Weights of a small class-conditioned image diffusion model: norm layernorm, 48.7 epochs.
Rows from block 5 of a small class-conditioned image diffusion model, named by matrix and row number. Rows with one number within an expert belong to one neuron, the router's apart. Each number is 500 + 25 x the weight over its row's rms, rounded and kept within 0 to 999. All counts start at 0. Numbers have three digits each. After the name is the row's rms in percent of the matrix's.
After each expert's rows are labels from the 100 images, of 14848 (inputs lightly noised), where the router gives the expert most weight on average: "top examples" is what is common among them. Only what is clearly more common there than usual is listed. The data: telescope images of galaxies (Galaxy Zoo DECaLS). In brackets: how many of the 100, against the usual share in percent.
# router: slot weights (model.blocks.5.mlp.router.weight, 128x256, trained with AdamW), inputs 0-255
# up: expert up (model.blocks.5.mlp.up, 64x128x256), inputs 0-255
# down: expert down (model.blocks.5.mlp.down, 64x256x128, transposed), outputs 0-255

# expert 43
router.86 102:520515460535494519480482517507483460509503442528527490499515477512449467508549462495506538538522506551506462518468525484514522502509474509487524488526493522486510489514516524510486482544492459467514548502529509477504482499518516450493509491477493516539512529473523427526502496483460495541505532494477460472462455464467496506509503518503503532524507531471529442557499463496528500477522497497524501536516495464473500479525519527506515476488556455481514534543484508531498529536532473521523508475498492480455490506485472484472491443492477528481465469503498505514495460459493511496478547503496512527515517478563527503525497497488531509500500521519495516520499486498488528517483499479469546523475515518520522509494527504464535491503490453519492546488503542521524527544507483
router.87 093:493506488505528494489486533488535452501496451527494486514529439517500504507539497484529510549493482522475486513484506478471523542445528479484541488492497482479545493505513519519513483514502463463509560490543495446475522534491507459469524519472484485505534529449546455524509492492476506491471515502478485459479452476482459515512538502519518518511558535507471517506504463491549521480527516510500505520488497473493520452507516506512509490492571483532502501533516498519481520523531457517513521486471503500486504473473457484475506479540474525484500495509517513540483481489506469527493536490476526506507477478556529490538502448458546508531510535521477506490513515479499532512476462493462543509495514492465484557519515505456502529475498473518487516504524522504485515529479495
up.0 105:475525505545518490516500491488489529490485497528517514458474519502501500512506522502467524462504522454504501544500509506504498506489479505460493514469501451519498557527502487484518460500502494485495497514528526487522527488492469514502501561503523502485470511535462445477496502482500476495537505557491531507460467514526480508486510563515466479538526501484499575483522499500464468528509521508516479473523468482497493513524482515493505515493523483496507535510500463472479482534533463505502507477542493507542495498472472531491493522482516498481461497565473475542505518495525507496499500465476457500453464523516495503494506497464504498536483457506516523479463504499516489461524499524495540487431554433537535476512506476457501473526408517499502517519518514487496527509532483
down.0 101:485557474492526469512480508488488519521480514516561494484511502525512512533497493554517510479474482474539568498527516504557496508543540496468492531524489452504504489537504526466497463535520503507545437473501506457513510487502472499506492461461502480491490499540479455486474503485512534541482497492500439491514488481498451507503506533484502522502496484442528530502454507505489503508538481519519530501458480524452496509540550522507501488457482539492483519488535482475490493474495502509521516482459500460489470518548492470492529490495480552499523504471515479497504492482474462539481498508525482515503512463480527494492472540505498499426512505490479535461507525513486528511493515513463474466533539516524534503491502518501526487472498500506482491481482521492523473433484516
up.1 096:523483493526485509499494520489475440505532493491528481464506505524507534502466507470515486568502494480465490500482495463492494519481480543482521481488448524492518518520494495476495536497480484490502499487461523543475500504492463500491465513508489494484511510493536507490461503479521509487451563471499515465511469427492510490507491526517525502473535488471510512565493509539540489440548501489508487526559495500467504490544510535550459511517499483507517527519520476529518499513479512491510462509498485520490470550552482493522546488497481495476469511483507509515489500518503496515544509486518469498512488490496490477474480504457491462517518509493512450485515505495494499592519528464556520515450504538535518505518524513504546544495491538476486499487510483438525479508506501
down.1 093:492469482514480491545504491525530520524522501489502506539504483469450514521529500461449522518514507503438484502478504504513524483498461487483485510476475520482494452512450529500486531500447486468493555492493499485493531472468488503520481501494495477524501477469520538499495508464486510438559499544518476520486442452492533474496504487489524478482536479501471473463473493463477538494507470511460502464464495555513460502507467502521511516457482493515523540521484496507489515509504468517477492508500462479525485488509476532487503504469506461475565484517435489496509468522510494508491503514502501470462535508516502467504512493465531465492439467521537483490501516517512547518481533537492536490488483495509498465501520436512468512483514524497535540503541510475508522473513515
top examples: shape: featured or disk (66 vs 30.5); edge-on disk: no (54 vs 24.7); spiral arms: yes (46 vs 18.8)

# expert 22
router.44 104:543471464530518517476481474523485507467495460489509495472539469511520489508478486473532488557512490535481500515548512509489495526492518451473550512483472505509501470503498526507513510496497446480497553472508487461523511483506493449500496552501494488472512539452500487522514456532466467529466529539484460463518531480476494518517513493513471506489542530547490456538477467491505529523538464492527503531500499491481507470529484528522497502462537481504520517541499503508472524508491444497507491473472470505513471478511456490473478471471455563486464486486496488505523454527527529517472498500458519515453515499514504498506514507479503504519502507525451547537509483481473533518516513516488535514518499553463501509493539486482498491481534470499505519528507538533506524507471469
router.45 100:518483488522505538491458482474498502461474464498495512488533471509535498516484489492533479528517481520488496498545495490459488530477502468476537493483473488496513477526483524540518529500496476476517530454523469457531504523511514446511485537514476474498506529473484480526513455510475455526486538559461467453519511486476510499504497475549498510518533510515482437527453472478513551506534470510512487507480474484489515509529496527530482488495541497515501517514479496537477486501464450516494478474469479490535470468479470480462504504501433540510486489522495494516519458530534514504474500497444521519502532503510532535478523511505516493515492503545467559530495462489473535532526511508474500533488471547470470517499543458496474501478518465513495503515521526523501520516486474
up.0 098:503482531463500516511515508500493478508475462503494477518489434465503516494524485429456490525485437541502548480516455502504535493530514555491483500517433456517489475509467530495496483498502539492489497541502508485468484532489492543521494489498448480502512494443450518509510474490535499486525509515501471496511509529501514492507472533481522482513505452541515472516517515514490495517470537481530513506511498498508480547528514470479502498496435483511538513508498454548478508513513501515465485523532519516501469447540472432493517496495505511514508543504511532517518500466484466515483498513519455523525519512508473525492485526536498516501509501505515505509505466508472512489525488511512507563516556480554480475500483542530449509473490488515497445498485509521497463487504502
down.0 093:510475488481526487510503498503491493497537453545503509494458532500503489478530494492434519502528559503483512482459486505489469472513520493525470516511460463497539489446542502503504549480493544509491532549480504566492469519496487497500483532486508507530515463492479515502527525502441489517487463510515520497535504515487538499476563532523471467502500498502462485487518524517533496520524496493531531513539515513506520501493511467510510481445470493519490543527494495492441482484489495539522475498483505500507524582493516494502485489474501485529534508489501475504511501488529456483494482474467563511499521474519533504527489490491498486543518515520495516473520530526529465506533508461449476511485554505529515486507438472464494509494515542498531508527499463489507497465463529
up.1 094:514522509464485528495499521508472508488520445527481538518496444482524510487514494497486492523497499528523554466533511490520450492486524501526509501520559509504472540464518535471500504488493525441479501484540475500470519466506506485488493467504526504530505546511531509502438451551524494471507479482508491498504522524503504522494491509491473511504469493485530510488534513583495504517507530493507465487490505457501498528503505533511506499483541534488493532495465490467523514517463431503520492493461490498500515464514517573462511495486528477516529496506512476479495470487505501528497496496491461505512527502487489475499519544511478496530504498500470502484513478493470483500509473484524515487432513464514486481526461454509460507511447523456550525455452501573496513512517502
down.1 096:471471526515507488519468544478499512521543512514517504529524504521488481482542458485542509536511513523506517492501469468527552508518477516516484527489473553501517477490456460526495519475544522457491535514496468462532481494474488526462486526547477453439516496528509500532468530457486485451489510550535499485560518505531505483470507491507491518477514505502472459476490471565530473544454492536500503466518489496500479497485466518489504505509503436546525525473506498473520478494523523501514480537498472477501519506510500493498499512490525507496506506518511527513508548482479449491516493477474494518482519517486531579492489495515500484498507506471545490458529497465526476464522513495508479523497490534514529537501492471499531496519523477514470467527521485462464491484474476
top examples: edge-on disk: yes (45 vs 5.2); roundness: cigar-shaped (33 vs 8.1)

# expert 38
router.76 088:517518483545506488504492504494518480486471524529508480483527499532530527547499584492526485509515461509464520517522512481488531546465553478459506518488520466504519493511496483517525542516483506513507549495518501486507533537504493463497526489514527505468520555501551472466505461494494497481440518518487477514483478481460444458493516488437471503502518547492495452485484495480578523498537515521523516521490515486510509460536522526505474499461502515504493521503497508521491519547510448516529504491495498479488483460494487511483497475527468526502488514498532490527532416490505494485505489477459539528484482514547495496516517471496464472533502535486496495509513504491473532516480514497501536479485495514490495551509518492485504525510512489482505519482554468546497510502449504
router.77 104:514484466539469522506516506525460473478490460469556491479523507555474502509444498483480504519536501564517496477517552520516496501459477487477521470522483495507484468504520516493512523519530483482497495495540478488538525474496500497509515509494507518534496504510502486531504506489500453545484506512461466494520520469443515509504488495502495509486531502545527466537458448478517488520516509499521525519494477516484453455490508508470525475470490466449529513550460518499499527519481457508511446481519492492522517507491457470445464439455497506486448458487494516537506465471534514485485511522467509486483534493546537510527536495486536526485485524509486520496526468498472498474510499498495523534479485524497510497465517516517527456501495484551517458532491539513511493510508482
up.2 100:471489518499524511497532462491505487479517492508511522466450484497464508512540512517485514503464457474511518486473453505513524493485517551515504469500476491488463496497527522500531527475518487475499524542526548489468520521497496530529448548531524511477538488465535457528538519545472507473479492495517519492528512528515507503452490532538512539479496494494462540512509537484500485501466473522498513498576487534446493532539486495474522463473533474476485521538483479516468472514462505495467526482489496502493515492457519509507485537488491514534512485495524499516532551521513514546492503487512516471516518509498451511445508482511512488497482487535480513508502452460506487489477470509463500522475502482588535487489508515554510459485542502492500466483495483526510504496500530
down.2 093:515495537492458497490549510471523451482499536521469505498467539491496525489521483485456531498504514503477488454486516539486526521493510508469475528523487515510502503463509534489494431496533493499518488498484515459484520521494479512519486468556496472462472459528494549523485507518518509489499498506480514486496518500505497529551490476532491497512527522463501518488513454530488516504498452459490526489475510480456501482521511483539500517490475534466464523540491469491510519454525517511497499505529509519516516506497442506489449514480532530522502554496534485478496499475465471497524503526523483491505451510479521517537519539489528533512543501472494482463457508533477498501524465483456486466468482510559468489515530516517510495492444492480500495451488522453506498480421468
up.3 115:527499514475539482506507506500489489524483554514521546523486548500503506506508525509470528460505543498497536498509498511500532510484503543454491509499498474497487535494507488526504548471448488486514530503481482518442493527491487462505502459513487497539488519551493471550450472485480555503514545461489508482488523507520500507491499563479495469497508550475473442471490469489481524514490481517501499517492490503491515538499508466475471480506487469549451477476486478520467482503531481462515507493422471494497479511483520536526473544483491491555477489530519500509496513488557489496451506510488477525486499530523515492494513488526444533541497511488479506517518516488466513470464497539500499488517553459522520503504520496501563512488556485479512507490519541498499515523481499
down.3 112:501485472475473452512484513464558506526510566506466475495502441541469490502441489483465484467525487518516515547493459488522510457513494527517489500520495499521508525516454516478573474512500490486534498524533450524527471481456499523460481464478493502495488494534475531465496499508484527475448496549443501490483518524526520511530527526491478500542494482506532468544495495494509478530503443514502498491475525492479472500506475483475535479490484495522511484505528437491524482532508483484484511506476524526469512532521514478484521473489494504582471474489535446487468529512495507501490502526497477495487474461500486474480531492469501499487508481490525519503506491506547472500507496518473473555487501529508463505489540483462485519525501486506537509524483480493469495486510526
top examples: shape: featured or disk (77 vs 30.5); edge-on disk: no (58 vs 24.7); spiral arms: yes (42 vs 18.8)

# expert 20
router.40 092:483523513494529505516538483481488487501506486453508503522459509508492533534496517487502547516450489460481465506489481517498490509495510525502504504504477502477477489475514491507492535462497551470505491530528494503533501521557460503510499500535519515489509503491495479521543517504467529481472515501519496508460554523532503531492514466529504547527493465474485550516497526514533457497510478533453511506493512512529479474521473477507515486543533499497500502483498483517448481488463515477469544471463437466490557504463484501512525518518489510503483531488532452508502475492501510461515428515469544503497532488478467515512520491475528501531454513520476524510530524474519453511511536540463471493455456527461500479530535500508519523500501516502516508505459486507440547544488524
router.41 092:463527511506526478471521475477470497525496474450521493492483496492480535515498518472497519501470512438518463509485473515529524539532519505533473487510451489462502516514501538539472519463486539503505497516515497496500492487561451489507520510560490485498514509472508494486513494513469553469482519488509503551490501515541520542501532465501509535532471472456487549473525548507544467492541495507462465501488536496533465457514489457539511477520475516512496476477477469528465503514472539489462559474474485496487547496466482506523511522521523500499486528498530476528518475499489488479487469480509540503509514489472494494490529487479489536508457491549471504510508496453514490518538556521510488492480501548472504468524519497472541532478520527498498505495453479514478528500491510
up.0 094:524495499549510483482489505548455534501489490550546440499483523542487486492486519474503518475452532491479510522500487527519525500485491482509501544516506512489469494490528477509522498458453491584462489546518538518520505502484426537530536488481471521503491499453517495505454496503444477498477546464489505493559510498517495517538502506472488468502513490484500494483504499499500489509450509491488517506486504519484484451492476535529474545454480507501493481483488503476512493495506565495484496540475517524474459553487515483477457521496489504511481507491522493478554549533478463567502490482513534521532511507513485492504503466473424495512512479473493478500519534482471480501514509496497502484535521519471520482520494504489514526512509530519500486531501468472490483506472504
down.0 094:499483488515509485483496480495524497499528523490506463507480561501472479488491551521532486463522471541559465502487517452491490508533503462489526477507516490500528521542516532494463504443486487547463536482506467495503477487500488513531508550479515502471535484481499492527475504505505465515552505494488500493481475483465458507484518480518509495485477506478525441498525491490474493459507487483468516471512526470515488469475438528526527498505542510495466494484503480452505476504482490527527542539527499525472477452477516528461503517528502507524529474523509474521506556478488498477489513481491512536482473496506504488441481530534500500468536453494519506493470548488526491520483490502521483492481460469503473482507441505534466497517523472466537481499478544522510497554452524
up.1 096:491519555531490516565488512483501523478497483501435513502481460523505522511490529501527485534519490493469532496511452498518486501495543473500505503497495505488468431485518502549459503469493502484475516528484469492465475521501470507451514508520486530538508482496522522516495524516564469436438511536490453459477510503505480453489500488488498507474485495513506489529514519546522513503491497508525517458512463489536507458487491490479552499531523460526492554459487485513464499464502459508506509500457441533534492439488549529502525456494489482491503488490510507513470491513497522492526516496468504486546513481496523496443518493512504521507511496492498547500483479526485495507521511517475528525441488472509529496527472514537541483514481488472496488512476492493514511481544513
down.1 096:513507482531475480540498480527483507495481546518476498498481537556491522491506478530514484506509508514513517517500432493501543482512478511535521529476484522504503499512461493517500485518491477487522451519524477478525491495469478466486470462488528539463523533483488545486514483474494523482530511491535497513480473507473531486522545463453474476548511504491534474482532487540485521461533527538539498478489540503460455479492540489501484521477521523500499514566473517528534496544481520526482534502515545494531515485508512474508516506515483506469467505538523530468476520513504503509466501472477519513522515501517477475501473501521477509517457456501529469530528505482525509505554512502484496451550521577487506500466456470508468478534482477497525489502512458504539530518520517
top examples: roundness: round (54 vs 20.3)

# expert 36
router.72 085:465539543525507471479495493491494485493507505460492500507517500489482469516482493499474510499491519533529494495461506526502586487512482484545481480508450490501499527554463507495487488476474488494473465513461485484480485485496483520519504495544513522462482441403512500507498547522531494450480526490525522546507488519502500512494518500473478519519447517472491502479531523534507475527535470492491504534496524464490472485475500515546522502493467512498494483474483505504509466507478533478503527487515458501521529508480519514543511499502531555454515551488557521489468514495485480533544497507503511452498529496512511485515501493494551526481495464530471506499511531487514551515531520552516496522513514534509517501526478494485582505473540494482528512483534490472515514506526496
router.73 085:490526527498502476514507488514487491493514502505485492540526515459476454490496428475458490481484516503558512489477476515502546467543482481545484472508465526483507519541490524507454492482472499486446463512466496498484473481517463511510518519554501528511474459446519476513536503517518484475474558486520506590518501495520505525511524498494476508520455495446492502471506523534521479522559476485518489527530519500466465473512503460542526506519473543500495465449485484508505460530502504477494518506495476505500518493494506519505510509483535533445524542479550499496484491495463482496499517531491511445492492492478514467496499517493535520498512472516467499510499514501528534539522496528508478520474506500509529501511486515454545515481539497486518530466521464491510501473537517
up.2 120:523522512500509467479505513518502514502496497480457536512492429514515524483491514481517483598508461491486502501507507489470494503511526471479513522514528531521511438447508476504527493498514464485514508486503506490485498504489479497486533491507510520492510523528484533479566478500507513504488464461493453489446532499513516505490479462529509482529497536482483501537457507502494512522486532484533511492494466524483530511526466513479483517466483534476484480533534503457449527506485493536527510508545497488504509476504492499532499508510509496568513505512475513524504507539518528491482495549534527496455483476493496445517492518505470476451512505484505545503503442495497483510463500504466487512484491391527492504508512519553432492495526519519474497459508507511503498483524505
down.2 114:472547426489516545489490507488511492498532519502489525525487470428487522474504516504485504468515520475506505521509495465481508511509520509521496502494509521490490522474461511468519493500510503482500552515503525494486504490508485499547500475514486505499492478462489461467440517489462465499568530428492441491518495488522524461519509444513571472481526538501477490467529482513535522517494510462489508506495463485479505482516494527510505531484501458506534477498532496483507454478517530502545512545507478482512477517456499471545503538494498501525462494496436491494481441466470508491494492529469480495521496503493505495523511459512511490459493526507493469490523526508486496519505530497485484479524541436531503474500448462537493488481498523497492525501484495478521462538461498
up.3 102:538528498460492491466496479493494495499487517507484513497491503489490515482540467517510495524507511467510507478500487513517536538519505509484502498495472546495530575493492519544514469483514507481479444468430502468504481525492477504461483472485507541508472465515527530492500516493505477476513526531486416508464491485509495504456471530493480499526530494527502477506488509535446501478550496484537508501504471494498482573497504502484514502511453454500506516461486453456497526516502469470505502498514456463503523482501525491506474476498494464524493491465466489506509486468513477475495489523494486495472494495482499470495487508541518499476512498524505487497518549542503508549481514506481482550512523496552498441508503564514517475526514531509510511472479490505504557581553490
down.3 107:507532490491483493520476470510482511527511510495475549468507526491503532516494470549509490501555479530517476475479498498470491537510479477490467497487464517476526446551491531490500511521494533479495484513574492476527524511498541533490515543513483526517497539525554540510490473485467547520443490470491530515505540492532467485493509467466506540487486454500511494459505533518535474499444496527467444507521467500508513540477499492504496488474497558528539506541512466518508540436502539491503510502502480443549533498509514513519472515485484491509500492479485502511525538501530486487521496524496482516537509478517511482503472514525517449527476523525536489494520536519511518512496544485485479497495502505513512506507495474486491494527451499464478513521523486509503479500572524
top examples: roundness: round (42 vs 20.3)

# expert 56
router.112 089:467526512510535492478477477534484526502490480463513515507512503476503538490527511473455538471465546488486486527494519514537513480527502517532465484517461470460516515525528506511493523486469529488519459504492522495506466467484461495497530517490472495517507491487498490523494495523452541479494496477500502535481502527517508544549513480496507517526465455469474541467512515511509483450506451464489481560489523501451477458506489471486524464522458521503498502475550469462484483492495543476479519479473492478460540504520525505516520517538535509509494528505533474490532515486466500529476475468474533479511490496503477441480518492488489551565478454515487513494494486466495499567540507502501514459463505534479465472537494519467537528504466477509511520488486496490519505486492524
router.113 092:461502509508544477445491469521474526517491503474486535505527516481504509479507537463479522476474529482501468530472512521534532481526469498519472472515456487483496504541519513513484523464470515524534478507478535486474474472500477473526535530506473486529511502477505487506498515518492547480469515486526503542494521509521521541523518460526515502509467451469465517470517542515510488455524456469459483554501511496447458470514481454513540453538484519503471486484549485468463483494487531470460512487498493502447527504522510517536541508532517526484509526497528492484540514493481486542474472477472541472525491495508461473477526518476490530523484454526481523495512501465489516528537526495493507471477490518484484462513505506467524518504507450491539525475494499506537499486509534
up.0 099:509498489509476510464464441492475489446524494525513488500508539439492531525512484511518493505506465499490531521519491469511495491485529546462498480501522517452485519509523493493531514488492507485480476493508522490443496534483515512515531532510532513505516533502435506495465506461487490480502538481534504505526543488529474537512500538488464475497527495514519481476501497549509504475500512462516468506513493496473521504490474510487446536538513527496486456499450474491534475498462515467514552517471457506503486484546527533475512508495510521502516465456532462546457554471511527470500522564442490466499510503508491474513514486502492476549492498522513472493515515480528476506526528508539523493496524498564493510491494524536507488466449505495505460498486540500485502491539463
down.0 106:520497492468498523504499516541508518510466482490482494501520467474505477510499511468498534486492481522522526490510528495490545523483517476500456498524539506446463535479440458553515506505501517470511490512493527484477503509494487516520519543487504470507505472504464501464487497512522502490525503514481498447485531501515516496541457515482528495466505521485504517556529501499511508540435512455481496466473455528512525464532499529498484527463470415514502478498515487521533513519528526516506531515479487547439498509486482490563507489500488548539442486478514501507474474508492530487478512549512472483514475579516477550517494477486508530467487503535491461502482504482491525486533528469504514515499494499531487495505501462467489508548517533531481517478488485520487520477458494
up.1 100:501522499492514542538467470469480464489479513464493501506510433492492469537494477470505486480483515508509541527513462485516478479484529533518514514491488483491499490489492516580490513499504497474515502548470428474524483520502571486457515520518494470504500480488492561468484492490495508465507481482515514457482500523517485504520510478527480484506504494485497451515499486493460543461512472490481461503482499498489495457457489525511459520518534510516511504491491495568526473507454504482456526479508470513525489474531565535511497472514511532474482466495489503528500446492476519513495511525459520530526533464505520501502513527497540552508503514509521506502525491508502479521483488512486560498519522504502524515464525463515496494524539480486502529490542552506511560477537482
down.1 106:490500490445511544502504501506482545482467466496501534484524484491499513523483489512488536521477492496432516516524451511482520513517491493503487501479496455481524522443482502485518486537518515485533502521527512547513484494454495483521511488466539470499490491431516433455486434487506551485457471483530502511536457509476487487462486540519534514491509487527477516515503507503453504520528528485499481479484481511528535515470509487509479520500535539498456539519497468537520499491470506471520521485471492514524514496452525499491507488524520474420507504507469491513480521515491522503480478469555468526444503563514541496518498480507525505522503501511480518516501467512547472535515534521512520504470500500510530540523527475465509509490509513533503518472480488502525493513465519
top examples: roundness: round (48 vs 20.3)

# expert 60
router.120 083:473511477477486506500492513513523507531512453536503508484518501521509485510499495490493475447536525519493508508459502486513474515482499457468498485460513492521484507502558491488495491541521466487505511508468491505471544463507481466525490464457513495488504506511484498554483469494499467555491443493490497480555460505453513481504485504488541514487510522538546488533468434486555558514478512546529515518503520473496483510475489559472456493494529486533548504523490521516513497514527450521502482491483536464533499503486513510459471468475456493509488468513476485505505482504536484490467515494556493537493504514532494534538488477503548513499520585521529532490547497502463493505491505464503497487483495536468524488492499522504508459523480514494494464522497485526513485476531501
router.121 107:494477486494488547485492520497497491495484451524521471504520485534495474508469488477513506515529506527506497475529559484493476519434508473488506470496475457504520476495526510517489528500536492454525505461500481502535547469502495484513510484499476510513482517487488472547493473505507468545504481518452488448537488443455520516503518503509516502509524541547529511518442449454520522531525479510544502502490480510494516481511495551462491472478513499497504531533502520514490519537515464501508462494516524478555484506467470423441487486472469476482462452519491508527522476486550479521474490500462503528481521496523530540559541494514541495503497526501479533490535488481483516534514502507484509526493475516479493509466504513504510487499497490560518484542496530504502478492496499
up.0 101:496485517456467531514472492511516469483508554484533475509488536503501502490534455522550533509511492533481518457469519462494515528498483542482532507491505512482497539492532541513471518529458446498523537488530523476510485499509502522475502473496494520512475520446503505491548494517505499539513442459424457472501495473483473508502504488521556508503496475510492458510522515484497507500535503490520518514488502517499526571514499553503512479520456505484495508497507526548500520506538492504523494495503478501498444485481526553483527518522507498558504489509495518517492493492485496511510496482486500507520490470500478498475443518505487509455506506511501473519514464511478492521479564528454500483510426533463466483488493528482495479510492479539491507488496522543467514437530475
down.0 101:510534518512503497511496475461505508460487490483514469513508498487488468479499489521539473512520521491474524503511484476536453538489512505491489491508544515499490463444450492527503507484486572500529522514521431546442497522531484460504506501514486487506493469461522518477498513453535512489501558551527489543485505492524450500506512490456474524515484506529556504532529464513528547527461488514482491532483532500505517500475487466513522488536455510494518487502509535478525486528520532506500484499481511489457495532504524485490510459477507481512444510496520482542513564511502495515501484494476508471491481487511482540514476481476504501505538529510483454497527504469517489502482505511498475520489471495544465495464451523527521460567489526494509510514513513484493505566490466
up.1 106:491498572478487487476481505498509476505527464464484502519501529484499472470502445522538497510507465509453498510534533522484494473521476493510509460533496457510496416517501538481512497498478496533493527521468468519458508502514479473496498503526504480447533502513513502483489540497497536528465518491571480504532519520503519481490456473515446508489500518505518466456507504519563537518479493478529508486485437493519489478490488524488534484518474521525508501476534485479460511499490517525530495533512496478468519453517516547523529485517533478470511511530506510499488481464466491493525509477502545501486512531514530560480520501484468514518509478490518502508484485474497482514472483495519527513475474449516494518496462507454490488504552491532511496529470525534478538457549471
down.1 104:500502497473518491498455520512531526501489527497485476546478505501497459519547543489490489488501531477475515522470484474506514452491475521511511516475471560523492427523488474537480492473503516557508496490457553491515519510484514488490521498496454528553535506533497505526430514540482497477528480496528478454538534493497525515466471532474539463509477484480506459504491492495471533484479502541482499464522543491500519511481477492487484521495465494506567515495484465506497484517449474545514495497505496496546515512475559482492514515506507526487515475457525501477523478500489523468513474505482522510467557464470513490510471448539497496517516493492517520458502503500518480475472549500519518499496557522514468495512507517520506536438498491504516503475498514476493504503514530
top examples: shape: featured or disk (62 vs 30.5); edge-on disk: no (57 vs 24.7); spiral arms: yes (40 vs 18.8)

# expert 12
router.24 079:487487512489516472520490488548475485494514464484503470527526463495518476502479472466484553527463439498496488472468544514498546475542504529509500535494500493449499500504541505499533543521454479479503500516492507453485455477477492515485528489475539499485553495487526489502507535497505511497501514506509524481503525505514466501519544511529477513516491472465498463540511483499536512481502504510489536519521511502499464521534505492510457503523507500505513442479536497545477439541517468519498528441492471475463486456528527507515490530492473529498535521482496479489498474532507541472538540471506500510475521539509510509509496516534485521487498468536493542528510485535469529473542510544476531460491513519509510497530491532528575517489552503495498507482521524509512494459468486
router.25 088:476520485475514474502512512481487458471505500526514477558532439448485472515514486480514534479496457535500529463473498502500555531504514533515500507506472474464485502503509530546513539482480497470507492489537498492485521491509495495478550484483534481523573533525528441494507507513485495504493541499498509482483477506500470512488554511510480502497520497475498503537520513503536526499530521503526526479544518488496455498514480461503475482510507498501485489476506500513459485493486428517470531491505464468479531445519504535489484512497461546510528548487507495504523451516493512480487546515473508518515558479531500495505505459534487486498460491550477474502504532500464548485502487516503511488490516491474515488522510496551543510469559474490496506469535496535508523478442514
up.0 103:509509492529473463514507492523493468478475553511525458462492479531489534509470481543516504528489464535479543525498524499485525508530479505497494482512463476509503507490482470459502485447500507469469514480482526521460516520512519501510501473506479509526531531499463567484546481484466481484499505501520473517495470514521511501515497542492527525570464503513511467477466515521447491511437459515487482528471521468517527560477518491480535503516519504490510505472494513503480494540483517505515504506541519530501499505442503484536516505504525471508496500430518497494477521509508482474511529472511488479506516490510520510490520543456485491523494512474509485481510440516466499541530519507527502521489467384498501473542512496486465504504520497533507492493500470507504478504539477
down.0 099:522426535523499513491491491494484491486483481492504472524467539534512533506482515459484468494543565489499470500471515494500514533513468525504476516483447534531517522492559526535485515505536541506497502521518452488518483522489497450491499491482502515520514481490537551547575503527487539490520485495505495494463500498510526526532499520495503487541510499486474528481501511532494514493498485494510522463486494531521489536547528492505522541515527510440498460513454524482471484493514453515486537465510515532533491510543543495500485501478537505489488531471507488515517502494523496482518492480511476527542486486488522513505503440518497506453515456497506509495489534524499520455481491502467478487527496569495490477453507509509467536481460459500507504488493494432498532500505489
up.1 096:477532489536506532505491494496508477488537521490445473478518516510504495517502520515504494491483561471515541508546513521527495505521514517496500514500484513510513474488503536480516528516466504446489543527562539504499500481520529495500483487514479498492522477471439463516472504486534473513482541488464546504484498454520491483521530485520517446485477504514495480511475483545473485481490507484489516475501496515525489511494499462505451494499501533454449521493517480497475498502473440540467501520500499484525523534523522565532511532490500480491501480527505503476474490474524481495479467506541477472514459515492537510482479537486479511476485510517501511483490502520520459455508460481503523504530532514482502533543444527542514489485502527509508467508572494495495547414541494
down.1 105:512508489582493516519493504494477484507491465474523459496493532464502523489514510507517506520480462495531466497518518505507436486527473454504464468511452496514478532486554476521508517495523512474495465476493494486488463502482565513482489550531482477458516526514427487481579539469520464506521515491485489518549540473534559470487487495491480518484521501509528520523542522463443538467508497504503509529506530490480455504525523514467501496534532471518504517475539490490505472518488534472572484488504492476499492503534512499512474496482519538516521512479521471498481477521489523526462499500482520531526475506514512530527548540484492476497486482482489484521492496503516496507475498498511477477508521439512545496513499527519495509526519472478519471514475506523483512510486514
top examples: shape: star or artifact (31 vs 1.3)